Weights of a small contrastive audio-text model: encoder num experts 32.
Rows from block 3 of the text encoder of a small contrastive audio-text model, named by matrix and row number. Rows with one number within an expert belong to one neuron, the router's apart. Each number is 500 + 50 x the weight over its row's rms, rounded and kept within 0 to 999. All counts start at 0. Numbers have three digits each. After the name is the row's rms in percent of the matrix's.
After each expert's rows are labels from the 100 texts, of 14848, where the router gives the expert most weight on average: "tokens" is the input token at the peak. Only what is clearly more common there than usual is listed. The data: short read English sentences (LibriTTS-R). In brackets: how many of the 100.
# router: router (text_encoder.blocks.3.mlp.router.weight, 16x128), inputs 0-127
# up: expert up (text_encoder.blocks.3.mlp.up, 16x256x128), inputs 0-127
# down: expert down (text_encoder.blocks.3.mlp.down, 16x128x256, transposed), outputs 0-127

# expert 1
router.1 092:573504507456469397490536488483492504525519510509524434428449396509492533459408488471540447530499537559528537426408526488490452458524494582518468475497502545506440403481373617489571475505416552492456443507494479471509464516474531547552363525516550486541630514506566571531506498533517460466512440555554444445517456507491474402467598534386578520442457517462466530574408468533490432531486
up.0 239:508468438434462476526534509463484530428474429519566619520465568496466529585472581488508523480439488554514512541509423481457566646458416459393541487442479440526563504438501497468526560534594436499524489515517522539489460502409523451452588369400429532499480488506538525428573484507474446557585616457556533402518520471461485477526473447490565499487522448520475456490561522513478517424447
down.0 266:522515471549541446528556510445515594495510564518595551500441538498506457498497513469491569424549452460553478526412486464491524580514451448418442535485505540501520528613504493574518568453503457463500555492487613470495465496549459575455463372441478458527520443618540485476567568468533516573559528475600467529572482558573400561488480450476443479588478574424482553416567492457563494451493
up.1 142:427486453530522519566525462596577574506525529534479543476457551541486509521496510455452454424459555537553490584575434423440555567444489459394541574449532460490504595520484468485473540489479465436506503433489614431499516501463475546504554478440416437410507587570474479433590460418422521470505537428481486498588567539565529600529391436473473441501560454523545493472502519437490519462486
down.1 146:547575634534548462564551387491435570529561510457420490502490507489458415522484535459510489456465526572458477549489558455489489529506506463490498437498470452454467530480502528516446559437375454468538562415531492416547632505514449584482477530566494440473549650496476503500515431491452605493495410489441512426567465536562586567477432550557474478518524499439515437523471510457513535495527
tokens: "the" (8)

# expert 0
router.0 076:522498441446493403453463419457491437473493458451493443440506503571444578467442502512546462551415508551534494405483446443458470525535544543541456442532566502503519431412413544466590563503419488460470487521558490501463512472533586512475432537569502503517617472476515474536436446513529512509564456535563499421499441479507476419461496453393621568418471479437469528565492435537407532581442
up.0 129:514528490501498476505530396544441480507561507469385522538484501523483514535398494444461445445458466564487546496537533452513463575522530500506607508421495461548586497427388552481483513632515451479467566439520458430578568424520464577483432542518512466488551535558443444517545505468441557552513461577563508499586527517512518465500396399445474444521469567423497498507533500405488605525571
down.0 128:442542544381592475493449464505395445450507459481479445512454558414441538596436585605618466426432504543505531509516475439432580515553486458417479544511544414509412455472504557501388530506494498495520506539534473419455469543510508531487566482496453498470540477469527576391545568545498490491522501564472540501622516544428498550502464485547435533466507497495415494568474580514498519546468
up.1 129:410506468431445514464428465537458472488534467516393507471529525481525505537526568567551468463470566382442459494574457537454522488360514480548636553395514536548465509521448546401473539543611466538509444478478482526519530480478531463553571502532498504389420472466491551446492565537581450462472516491541520490496523528394496461522494452526520524516493347498563488524538600564499530485488
down.1 134:463488456443515558419399522507495449505463487545453491493473511526470458449489488482580556438472583477421500554512471422485597458481455493433531447504551457563445494516498570527465478474495559492547460482477529447455448424450597459510557484539413580431442508419500482443543556525532467523422542454383489584555492385432489554465509547543432496461493434580457508599488561641476494533478
tokens: "you" (14)

# expert 3
router.3 097:593518499448451392491532475495491511517522519503504458451475406472487521473373487439550442515503520563513534416414514473490461476521512569519489498482491545494392412493370606494574494480432539509444465505508474462533491515491520589550367535512536484529644551504562593529475492531513491468506425567563448451544465523502493409486574531433553529461452525466453520586394476517481443523492
up.0 056:491510455435464553548546483596468529441514510435462559475488492469484418616517454494452496489474574491500513539418425457428542521453559481488598525451545517465371558564493606461492452600534469423466493483426528509499531457398485503525466435453537446397514627502467538441555510393482496472523553509489578492549572512467495511523509442485565480436497373430472456498481534475526558496507
down.0 052:476517532457412433449455537482520468498485477430537419441513403528461518503465471599476499562521320532597457437520518513538581456527482539499443544524471503465488400432583526529507459428463486574517457453508427469388503479600508487474474488503527451526536443476467499559452485534510443496529517560542535522513467479515540384457526480568555490439468565409497465356557573514499529531468
up.1 177:403549513522523510530500420579514467519540545503453475435458529517458474531517468449446524397465594494497502565471474494532582479480480451414486488564467499484533629461467503489377487494537452463476435491511523425456499462510453509504457457495480480331452519547517456497560416474553464494453565510510585488536492483463607523347437449430604444483527422538548512463519472418463484449488
down.1 174:473547436397555443511518408481498460436558535483420424483471515435425496563396532549558487523402502575544519542579403342459592514528474549487495497478475415560430537467455485518445520540455478506379498511506513532445496472449468532552512483540498449426561526509560513464499451515439493417533500544538575533553435492423534539461516490512560492532515449499480519566396472555539465585510
tokens: "<end>" (34)

# expert 12
router.12 096:610518504441458405489535474485494508516525516487503452452468405487487524477372484451537456524506530559524542412412522462479453468529509558535480496489483547490409411481354597493567504495422535504427476488503481473545496513482519576549365539507540464542626545486568584528475502527509489468511422575561461464539452528506489407484573524412558517459464524471453527577391474514487448534505
up.0 057:521508458429479509539557428584502492528513490474471484497499580441492433580428538492421480495481501519561517501502437465458580552397440612573520490428494439448451578524480500390454543428466521430471438468446552519480526476372437525585515434443555473460507541564477489461539432397534472496552538418517565469521528539480531475452530401480479563453531397534586503518517515449475502510405
down.0 052:464483489536501473496353475472484444495451533506366547405558576459445543521547511535529454472531509529513529470575434465452437538469547500583514480587500517468404503517480468476446502505593414423532392548534455465438472383554556481413526502535471478512560411522469478476544598466489534512484568502510446464485474536502503538485519446551552528463392546454517563491451497530546389583555
up.1 122:414481527502501520552497479524550552463582452436535504525495582503472417612549563539413524474440492460471511596528451476486618518420488470484473542502518386526398543569525446409494487384538499510483423465487514521476498468489475519509568460469491477483435513508508504420457442407501488469610531459528478446483602546537587525453531467530552464459521490408562385412438532476538462520484
down.1 111:368441593482542479463453516519454456446505545428507555564545556416529563574561583592556560460467518467538549430508527512513518469445511402486500531545514475384471525498506484517419576506514423508625462566513562422475476590519568459513547451489537533500500473538531521505469570545448473547483516488463505464460522598514458553467457535462578596458606524594455556535483517480565526491484
tokens: "<end>" (41)

# expert 10
router.10 094:596511505446456403489534484483475502518522508510503449438469423462493512476365481441539454516494523556519534425396529483485452463535503572522470486503497540492393413511367600491564498483418523511419474504504476471543503515501505584552359534509549459532629553498564586544467504537510490469521422560576440466541448514499495417489571524446563532473469525451455524568404464516485447536510
up.0 180:486451505526525467462514550587474415543599586559560546468523535510490530464499415544423477476497508524465562542441485451354558479456505514480465498499582444487499523601595440505528519441527552482508520435524499471382459419544540488423467430464518562527503481426397524350545500478518448550478435531484372570452523543540434537509513479582469562487540550494482559488491506504530481530461
down.0 204:448554441486513517469528438543557525404496532423522441496511517480493491558507523552437461466469485496595512554476430403438600562453478539486498429452539487550486585471470495513496508518544545465434475491358623483447508547414540554517461347464482485376571509509478521433481401467514433413479511495559541510484483492512479500466575486445572407462518437459548495480488526474469436420491
up.1 062:480512457457477540547657429550510501515562569512483485479491536471532497532528472549425469475494472496516624535539455455506599614537533458433485477471525414484437622507535536423423443441441569517515505497506513490514456497468436487511515460400537526461521504534504504488458484370545440471512607497458580531603574556440516499476514512459442415456546417505532480450439509473461420438468
down.1 043:527532473481489644508544492426455445420551449461399514479505535476533499466526505481494445510521503543563547511547599450551478520436526497489550450512463489517509547408453542534505496620502529466480543523454449540549547522433567482498451595520484460500632578485493388496480445477476508420428434381489566513504505544428522594559457517430500556476491424581475519606487516542448585484487
tokens: "<end>" (25); "the" (8)

# expert 11
router.11 087:615515517437472391495549516482477504542547539520541445469487393476508552476374476457525458524501498565547554417429531479474451478538538595538481489486512546497433401507389590483595495478433551533449498488493475463526500518482535572569358529515568468537616565482548612503490498541502496499514408561544439477516483532524483402500547535436555522482458541462454531564433463518476472526509
up.0 164:392498505486568526600487514536509472498492547456482486519523441507448547515585539535513613403499502475544519565479409457414603494447407396426504487529476542456484541470409456512443557539511480554475490503463558464461497528478512582482549391465452444366439486473600529419612540543510496559458479501459465550529510456467486493535473489436482411539532468580502523507536458399480522483534
down.0 178:475562461524427536577447503590474549472539503505457446598574398489504490590468532485508530544548558505444520576505433533553527468513503460528565531483441536566453529492543459477450466570512534517483458501393514513555541574416435510508508447421517426471413576405617611435458515573485497397469437527468515460467536478486522488600484478547458475455478478591503486521444494494529570442584
up.1 043:461498491471455508545537403515460571438554469405439469425535557515503434562556495552415456432471516449456449583469488472439571561438439505512556535516571389551473590519425552517521535527513483421570454460534552469455483536448439520476491510484493412449521560559469458489502465476520549450532542487494557512561574572470476467464453525551492426501502367435632457414524554445530451504474
down.1 034:433489344546429469399470523505421538545484520488416468565521518493497396460440456450518418527535554415553505500546485467507531502551543528523552475443598612508444438548528464545567602544520510565449472493514476493460534519488490499557575445538529522537459442441431503501411517463498482500430518620479521572528511435472439485556511474478577537555461424492464582487601479541439482470544
tokens: "<end>" (34); "me" (7)

# expert 2
router.2 109:527533524547382568509460524491450464404452530468540555598516497484445462439484446503503579604478462452470440469429435556514453478544548532533484428539542558503527580519592479553484442504512538473576461526522535513430498516511460416499451478564558611535439491506521476490417479520561447551473537516493474554417438433472473443433644553599485451440474506562476507527535500500494400571562
up.0 047:355454478449542506577503408522507517491526482549483525480505559485527452560472488494496504533416470487484531525461490448404508551427419499545575534441486490502464536536456461428475509492519449525447469435451588431484582496500487459532499474453460501447485565573522558421602475395530532518539572462495540475439604556478526516514511482448488428561632450415609417390518511432534510460492
down.0 036:538446523606595499460449535446491446474541569527449432387561476438527486515549525484469430423553535413491548493480557475536514482506520458514544468525469503359467437487467470511458452586411512502532501472535520511497480444544577554486416557564526471578502465454431448619460551567513486486421507493429529551611454540427518584541420554479406510498523491546524587462541511475460460517463
up.1 144:392393560486531551524462473611432470527503513433466560574568546421485475504552476528492530555360446475463491512470478522424533500481535435499564507518541443425465505480533425468380556469557398494576447460538506489474613438523485478527517485540534514455432532450397454430464486525444524559487580477496557460464560498530500533546486467560485517441595507533511513527467496383548488510573
down.1 149:573508556527481472451571423509470507482586574557550587540480530456431461517417409476398468575475407526574512473414586424540499481558557506500469448555484496537546529585567534535526534502473484498568585472490487519488541420555490519495454493583578571533603530537436449477473457479474540507529447437563588531502464543549502502519388490554429524542436591439456513532543485445552520486452
tokens: "i" (8)

# expert 4
router.4 087:409502595521533467495493507497466443534565556398466443479550514462468577556571558591531512505542484498518514462571547545494482437458508483574433497573433476418551484426426460390447554493475509577474422559538406505458524556579522524531579566532602495518444467461560540541442483546514494452522425552501468415444536561428609469481540526445597550522533539469534534499440469454522507525492
up.0 066:501537512452444525525612471548535608422530474529485561462479520526534409576445499525453491550466507444464538556472468466512566575520432545486566508433550406580504566467514586479511439520571550470470484456439564464475392408461446433534479462447456524467486537528480480455516460462507467517582523584526479556512612591542472505417542555461587487468530462400534416457501561481557447475455
down.0 063:526507473440573487520501448463499461437503466535570507506512526373461502495415522531532438547389449536583502502496489427419519571496497545504506483499447432450410382536575512506468536476398488506412574609444537526445550582410461481528473500453499551461570537499541586524509400523447469449582497544558512492479435552523512538531561551521507475497574405549481431493418527489541430492549
up.1 046:530537480474499526544535471584534606479519517537475507464444542522469436537513462497395521467544499514452553626468407400457537520473400524469546490453566454598467613559498513486483487402529554477489534415405582487482497395448456520538472448419451505450543548490416528383535373409467476452524509452552479545478551490509463574483573521477504534473513442462543488510466545497508479490465
down.1 040:520397481498478444419488510487559390479434556539535499481466534532495514506487451565434451475548521411501569476456437396438530471503519550450503464485645431466451526526616563457459463402562603473498501436526502466407451430505604538526570495501506488455525459465478444404533564409479441538476516497515447595502476527479443558449480528473552516445530431453472551502516511548484451566479
tokens: "<end>" (26)

# expert 7
router.7 091:572519483420470458442547532472538490525515444578430461409524498519524515477489504480504473387553570519482500500548533485511528463522405564552464478523474480526461438502333595475540503401442530537445402502471437423486443485470586545499591563536420539517474448485503590538514519527590540534505490445490436498558502508406499524442533558406496553448427494443503489531447552596443526484428
up.0 176:465485591493463549450463479511492501431616584435517483496482536442477500607539580589468478471548516381548413480444508473522606437448526479501471456507513478508454553520517564530430488436493529544550456359450516544438504438516547518497511470548554540378523498520460470457462536510591551505502486460572599524510467576486569477467547513572503536450480476424577498489463575515585474534413
down.0 188:586548439459459489406513552503524480472482456585438506480385535522576499447442489382500480435474523487499395493553479431512506500542467532469558513439617473547532460468473635555542486475495526472501562412524516467472467432505562434452488500502396521544537495516384449478556490473504564563478550498484500498548467505513381438490465519482469568478458514427518449514532553603462522475369
up.1 041:470483567494470579534523446551478585393539500489418572502441544403458513617476625470422520563400477475501439498488488439504642504441530520408520545490515435559411539531590481499459476526535487528510494450514510461486506498434473440506491425431527460446481572569453525459557488463515500506523536539509532492561534513571496502517480397574547464354527478476563461500431550513498452503503
down.1 035:620528476577472446435455536469446355572534459506497574475442538566523586482511485491544487569520451533505518462482573598476516540540517583557473410473451534543537465471489545538506539536519490457471489415501545543511462460555580437442469472568427603528545422497434462509494476527462570570519487491527454488518489492552438423409551505513470531516546512441452628551504495469547478524364
tokens: "there" (10); "the" (8)