A small contrastive audio-text model, trained from scratch.
Model: encoder arch transformer, encoder norm layernorm, encoder num experts 32, encoder width 192, text encoder layers 7, text encoder norm rmsnorm.
Rows from block 2 of the audio encoder of a small contrastive audio-text model, named by matrix and row number. Rows with one number belong to one neuron. Each number is 200 + 30 x the weight over its row's rms, rounded and kept within 0 to 999. All counts start at 0.
After each neuron's rows are labels from the 100 clips, of 14848, where the neuron reaches its highest value: "top examples" is what is common among them. Only what is clearly more common there than usual is listed. The data: short read English sentences (LibriTTS-R). In brackets: how many of the 100.
# fc1: MLP up (encoder.blocks.2.mlp.fc1.weight, 1152x192), inputs 96-191
# fc2: MLP down (encoder.blocks.2.mlp.fc2.weight, 192x1152, transposed), outputs 96-191

fc1.415,174,198,193,190,189,208,196,198,257,232,163,205,264,219,181,190,212,205,191,211,167,213,234,167,225,237,247,212,241,229,242,246,214,213,218,205,196,193,184,164,228,244,242,201,202,240,197,217,221,202,229,204,206,158,181,192,223,188,250,180,183,142,208,210,158,201,153,129,193,135,171,177,208,167,164,196,184,229,197,161,230,177,176,178,213,241,176,162,161,175,178,232,179,219,162,138
fc2.415,179,194,208,216,152,208,248,173,206,200,185,250,195,232,206,236,192,223,201,234,183,259,228,242,247,225,253,172,196,162,169,175,193,158,177,206,209,183,164,166,212,215,233,231,206,202,177,220,190,128,197,222,201,213,207,184,200,229,268,185,175,208,206,212,205,194,213,171,185,185,220,204,231,218,186,266,216,179,228,181,245,253,224,177,229,163,176,248,220,171,161,200,219,160,201,193
top examples: the word "and" (38)

fc1.556,175,195,226,231,191,225,179,146,170,232,170,173,190,170,187,204,201,227,179,188,218,186,202,204,241,209,217,198,218,229,220,247,224,202,259,235,174,200,142,218,180,168,213,230,191,222,149,218,140,164,248,158,184,191,197,191,214,236,222,177,186,146,187,123,172,197,167,185,177,194,188,169,236,186,195,192,151,176,137,192,217,179,158,164,209,232,152,187,207,152,151,218,230,217,187,190
fc2.556,170,240,191,210,143,247,197,200,173,204,174,198,192,163,206,180,277,236,228,153,175,136,262,163,248,200,214,193,175,219,120,204,158,222,212,232,197,211,229,192,155,170,212,161,159,242,210,151,150,203,259,194,217,233,209,182,176,186,197,204,208,171,166,216,178,191,201,218,221,172,188,205,169,170,214,206,170,155,157,213,192,180,209,225,196,189,213,145,239,245,189,232,228,226,195,158
top examples: the word "i" (49)

fc1.113,202,186,249,256,204,185,255,223,244,241,183,174,229,245,173,221,186,198,199,187,232,240,183,212,193,219,213,242,223,230,223,206,236,147,233,232,224,196,220,251,223,188,210,261,177,193,218,219,224,150,201,162,229,145,228,194,158,226,202,160,115,178,196,142,218,194,144,194,183,206,166,154,141,157,182,163,199,209,226,200,230,159,158,181,205,152,176,199,144,160,195,183,179,204,192,195
fc2.113,213,236,188,192,211,144,222,226,199,222,207,131,198,250,145,200,166,155,144,225,187,173,137,140,217,183,187,214,241,207,197,204,218,168,190,184,212,210,187,220,198,219,171,245,216,179,196,265,236,131,245,233,180,232,249,205,194,128,209,162,204,192,222,187,227,151,195,204,222,272,179,205,201,154,218,194,156,230,210,205,237,204,159,197,203,182,192,206,146,161,229,242,190,196,251,197
top examples: voice: female (87)

fc1.9,214,196,221,237,237,203,203,193,193,214,169,215,235,167,165,186,224,191,169,195,220,217,181,194,146,149,201,185,205,208,195,203,217,202,237,212,181,220,135,247,178,194,203,163,267,192,254,240,188,231,240,158,256,157,225,156,209,222,236,206,199,167,203,216,206,211,180,219,181,185,146,177,200,219,195,183,192,205,162,140,179,172,141,205,209,218,200,220,150,148,204,216,164,244,154,198
fc2.9,211,213,199,217,180,158,209,207,181,219,262,186,186,228,123,195,128,191,215,232,178,214,183,233,194,206,234,196,236,211,147,240,165,205,178,122,174,200,204,191,201,182,164,182,227,184,220,238,183,151,172,181,207,263,193,170,205,158,213,236,174,186,189,180,199,235,219,204,196,208,214,175,235,202,266,219,224,213,162,187,219,225,179,195,235,221,181,218,186,150,173,236,168,210,224,123
top examples: the word "you" (40)

fc1.596,151,187,236,200,247,189,210,221,207,240,260,249,209,241,301,243,241,285,262,229,218,224,276,261,244,277,201,222,179,176,174,177,162,192,135,182,161,168,216,144,198,183,186,199,201,140,181,148,189,214,223,209,201,221,181,165,175,197,196,170,218,184,184,235,214,206,179,197,211,216,153,205,220,204,220,224,194,169,174,206,221,190,183,188,213,154,206,215,173,226,186,223,203,210,217,187
fc2.596,161,248,198,187,140,210,193,217,232,221,176,227,250,177,247,210,234,229,175,181,194,187,223,209,194,165,134,131,109,137,206,105,167,161,229,179,200,162,197,219,220,204,261,228,196,177,227,208,239,213,214,233,245,160,203,208,265,169,185,209,185,220,193,220,216,190,232,213,196,170,203,164,245,216,206,198,195,180,232,194,187,242,216,202,212,194,230,194,224,211,204,221,198,200,164,231
top examples: the word "he" (68)

fc1.585,187,192,232,192,196,176,190,192,161,222,182,188,199,211,199,253,250,249,257,258,240,221,241,242,256,271,232,239,225,234,224,241,241,210,176,206,217,213,183,188,213,216,178,186,196,194,174,204,164,217,227,207,191,177,205,161,147,226,164,185,218,121,189,177,195,217,142,170,189,202,178,178,192,204,175,205,186,204,173,196,200,183,176,175,179,171,201,168,170,148,201,204,168,153,190,174
fc2.585,229,141,262,191,214,215,180,199,171,236,154,186,240,226,100,202,269,210,238,253,212,250,212,214,248,242,302,202,232,254,226,221,213,202,200,237,216,190,170,204,196,164,155,212,201,187,216,196,173,220,170,159,196,185,247,192,189,185,207,186,195,207,239,191,209,200,163,211,208,215,182,169,200,224,213,225,221,206,132,187,204,177,155,218,171,190,219,223,181,235,190,211,192,233,195,165
top examples: the word "he" (35)

fc1.365,148,187,221,231,178,176,252,175,221,239,182,194,222,199,208,194,202,215,194,187,220,198,185,168,195,180,199,178,160,243,211,192,198,238,235,227,214,203,192,229,177,169,276,208,180,174,220,214,199,221,239,223,219,142,181,180,196,204,205,169,224,222,224,231,184,191,197,208,246,196,193,217,158,161,183,185,209,212,154,184,185,154,193,201,172,195,170,227,179,212,206,168,209,227,109,190
fc2.365,168,241,159,142,199,204,183,219,200,204,206,161,168,223,221,213,162,195,182,231,172,155,156,184,229,212,171,232,196,200,214,209,222,230,227,189,152,222,274,217,183,236,171,177,203,210,194,234,215,230,228,263,187,216,146,232,238,129,189,203,249,260,223,200,260,199,225,185,238,209,189,209,226,243,201,182,185,190,225,185,199,165,217,172,202,206,222,229,172,232,265,208,162,230,228,236
top examples: voice: female (84)

fc1.216,203,195,238,276,196,202,227,200,199,243,195,183,232,204,154,227,189,202,190,205,225,207,187,184,185,201,231,240,223,209,229,221,239,193,238,209,212,196,210,214,203,154,234,220,160,104,249,217,227,193,189,168,198,173,228,209,202,203,184,177,150,213,162,181,209,154,199,210,176,220,193,182,155,171,213,178,172,206,215,189,217,152,138,170,197,157,141,240,123,140,205,190,208,215,173,199
fc2.216,223,253,176,186,216,186,205,212,165,229,227,132,189,226,128,192,219,159,154,244,209,182,139,169,233,197,164,212,221,182,172,221,228,177,185,197,207,230,200,197,179,234,150,186,210,183,208,247,214,188,221,222,184,195,265,255,166,137,175,199,186,229,192,195,234,156,236,205,221,327,177,229,203,181,219,201,141,203,238,233,244,186,152,165,184,213,170,228,171,179,245,189,214,202,247,227
top examples: voice: female (81)

fc1.409,220,219,250,253,197,197,199,175,224,274,177,194,258,251,191,218,219,231,197,220,231,233,209,198,222,227,230,236,196,226,255,239,241,225,218,230,200,189,209,159,223,166,223,253,166,135,191,219,233,189,221,199,204,149,206,207,154,251,257,192,149,217,195,207,210,174,153,154,161,202,181,155,171,205,181,161,182,210,179,180,236,172,136,142,211,168,155,214,118,164,192,150,217,221,131,180
fc2.409,247,177,205,197,253,209,203,230,239,237,245,163,203,189,134,137,221,148,142,188,200,167,165,175,153,157,186,194,206,207,193,210,203,203,215,178,212,263,184,208,199,203,197,151,219,186,206,203,197,234,172,232,195,142,245,211,202,186,170,216,216,250,207,230,172,159,211,234,213,239,211,229,187,161,239,198,158,242,234,174,197,197,206,198,169,242,202,230,219,196,243,199,208,241,234,212
top examples: voice: female (86)

fc1.325,160,204,188,222,161,230,250,223,209,231,183,184,244,221,206,190,178,225,219,224,243,209,191,183,205,206,217,170,168,258,226,191,220,199,231,214,195,195,162,217,155,202,225,225,143,195,224,231,200,232,207,205,232,171,147,212,169,194,245,180,189,202,260,226,193,217,210,167,212,180,150,205,152,201,183,194,216,229,177,199,184,142,203,178,204,209,160,213,132,239,177,178,211,242,149,187
fc2.325,229,202,150,159,224,168,172,226,195,210,186,188,196,236,157,203,147,176,189,227,199,233,143,171,227,227,194,207,231,188,227,194,186,237,179,172,162,201,241,197,207,199,142,163,198,198,210,172,194,220,213,231,169,186,161,248,240,154,174,218,244,220,248,190,226,263,205,197,236,189,222,184,207,243,225,195,200,224,170,202,218,198,182,182,193,234,217,216,222,247,217,209,173,226,241,209
top examples: voice: female (85)

fc1.115,169,221,201,227,206,187,268,191,213,203,182,192,259,231,213,207,192,266,167,178,214,214,222,187,228,241,238,183,221,249,257,213,204,224,203,218,215,208,205,195,185,213,229,269,189,159,150,197,210,214,261,210,199,150,163,194,205,196,225,150,208,182,199,156,169,172,176,173,209,135,171,213,207,153,135,153,198,205,196,148,236,203,196,206,151,232,168,222,161,181,164,188,231,219,129,187
fc2.115,232,157,169,213,238,169,240,223,223,127,221,240,179,222,253,209,153,179,162,214,208,213,238,206,232,182,240,230,179,228,186,172,187,222,142,153,192,189,182,180,231,210,221,166,202,165,178,190,201,205,234,229,189,207,196,272,189,244,233,180,232,232,193,184,203,199,222,195,202,192,226,275,197,177,199,257,256,208,237,184,227,192,222,188,210,254,162,219,261,191,183,239,223,194,213,225
top examples: the word "and" (35)

fc1.500,199,195,274,209,193,173,199,179,198,240,216,190,235,222,255,239,241,208,186,185,163,178,233,231,244,178,191,213,172,221,174,195,177,228,195,165,201,193,225,150,195,193,263,228,204,211,150,129,188,158,276,232,212,197,203,185,153,197,201,190,201,189,196,226,205,187,142,214,214,204,176,216,248,174,206,240,175,227,232,201,256,210,202,196,214,149,194,175,208,212,186,232,240,185,187,197
fc2.500,178,196,247,229,198,205,186,183,192,189,210,187,203,183,260,243,229,175,231,171,220,196,189,249,215,212,122,164,158,165,186,146,175,201,208,133,229,187,252,207,189,195,208,217,186,204,203,183,180,228,177,239,204,208,222,226,193,192,158,206,220,251,194,200,212,199,204,186,209,225,221,170,267,223,216,228,232,201,203,264,184,223,236,226,199,213,227,177,242,243,184,238,190,182,237,220
top examples: the word "i" (51)

fc1.269,159,197,243,200,182,202,230,153,165,194,167,214,203,194,204,240,280,245,235,223,210,220,254,247,242,213,241,202,208,211,196,240,204,167,226,190,182,263,153,190,198,199,238,201,238,223,199,197,123,149,257,212,212,178,202,161,192,234,189,173,192,157,160,196,231,170,156,199,165,185,184,214,251,182,187,226,163,185,162,173,187,192,174,186,182,186,192,190,208,167,199,223,241,174,184,197
fc2.269,157,250,128,160,167,174,227,236,218,222,205,245,234,265,215,240,250,236,187,168,183,209,258,183,273,202,264,219,192,226,166,175,188,165,191,207,188,176,217,210,180,224,191,197,203,190,185,143,236,213,234,212,202,215,207,225,212,170,240,213,199,190,195,197,225,202,180,186,201,148,163,182,169,249,184,156,182,243,195,200,201,220,185,185,206,186,203,149,234,266,189,192,231,209,208,160
top examples: the word "i" (47)

fc1.181,209,198,223,210,178,223,202,184,167,236,194,223,259,188,180,191,257,222,232,167,223,219,236,204,201,264,246,174,179,210,210,169,174,173,198,226,205,235,214,254,200,168,202,204,188,156,221,208,159,202,187,171,167,198,245,184,212,191,179,187,207,190,199,186,221,189,126,185,212,188,215,172,230,225,206,173,185,214,121,227,217,204,118,157,171,231,230,206,214,234,249,188,219,203,195,177
fc2.181,241,156,205,181,208,224,184,250,186,156,178,217,203,185,218,197,194,193,239,207,224,221,214,174,189,219,157,174,163,174,207,147,174,206,196,250,238,209,207,208,226,188,135,190,183,231,237,199,153,218,204,159,205,206,218,219,175,198,140,203,253,190,197,222,186,219,176,195,211,205,250,179,208,217,212,181,269,186,160,221,182,190,200,203,200,196,250,193,299,228,224,214,214,155,253,170
top examples: the word "he" (45)

fc1.559,218,175,225,245,181,219,259,134,172,248,223,219,243,242,248,203,203,241,188,171,230,231,201,224,177,180,187,161,157,219,247,181,196,179,241,164,188,228,194,200,128,213,249,239,234,173,150,184,191,221,200,134,238,185,174,217,214,187,249,207,133,154,230,201,227,186,191,162,208,113,149,164,156,197,160,182,166,173,212,182,234,218,185,167,176,251,203,175,167,212,189,207,216,218,172,196
fc2.559,189,237,179,166,193,193,202,211,175,255,222,200,213,194,215,199,218,255,209,178,183,170,184,169,190,191,190,203,145,190,197,186,260,226,213,153,180,156,217,173,199,199,193,210,202,170,255,229,253,164,204,201,212,214,200,212,188,139,167,255,212,256,205,192,272,206,216,217,188,199,182,172,235,243,251,172,163,180,245,197,223,176,141,221,195,205,235,204,124,171,252,193,213,227,215,260
top examples: the word "and" (36)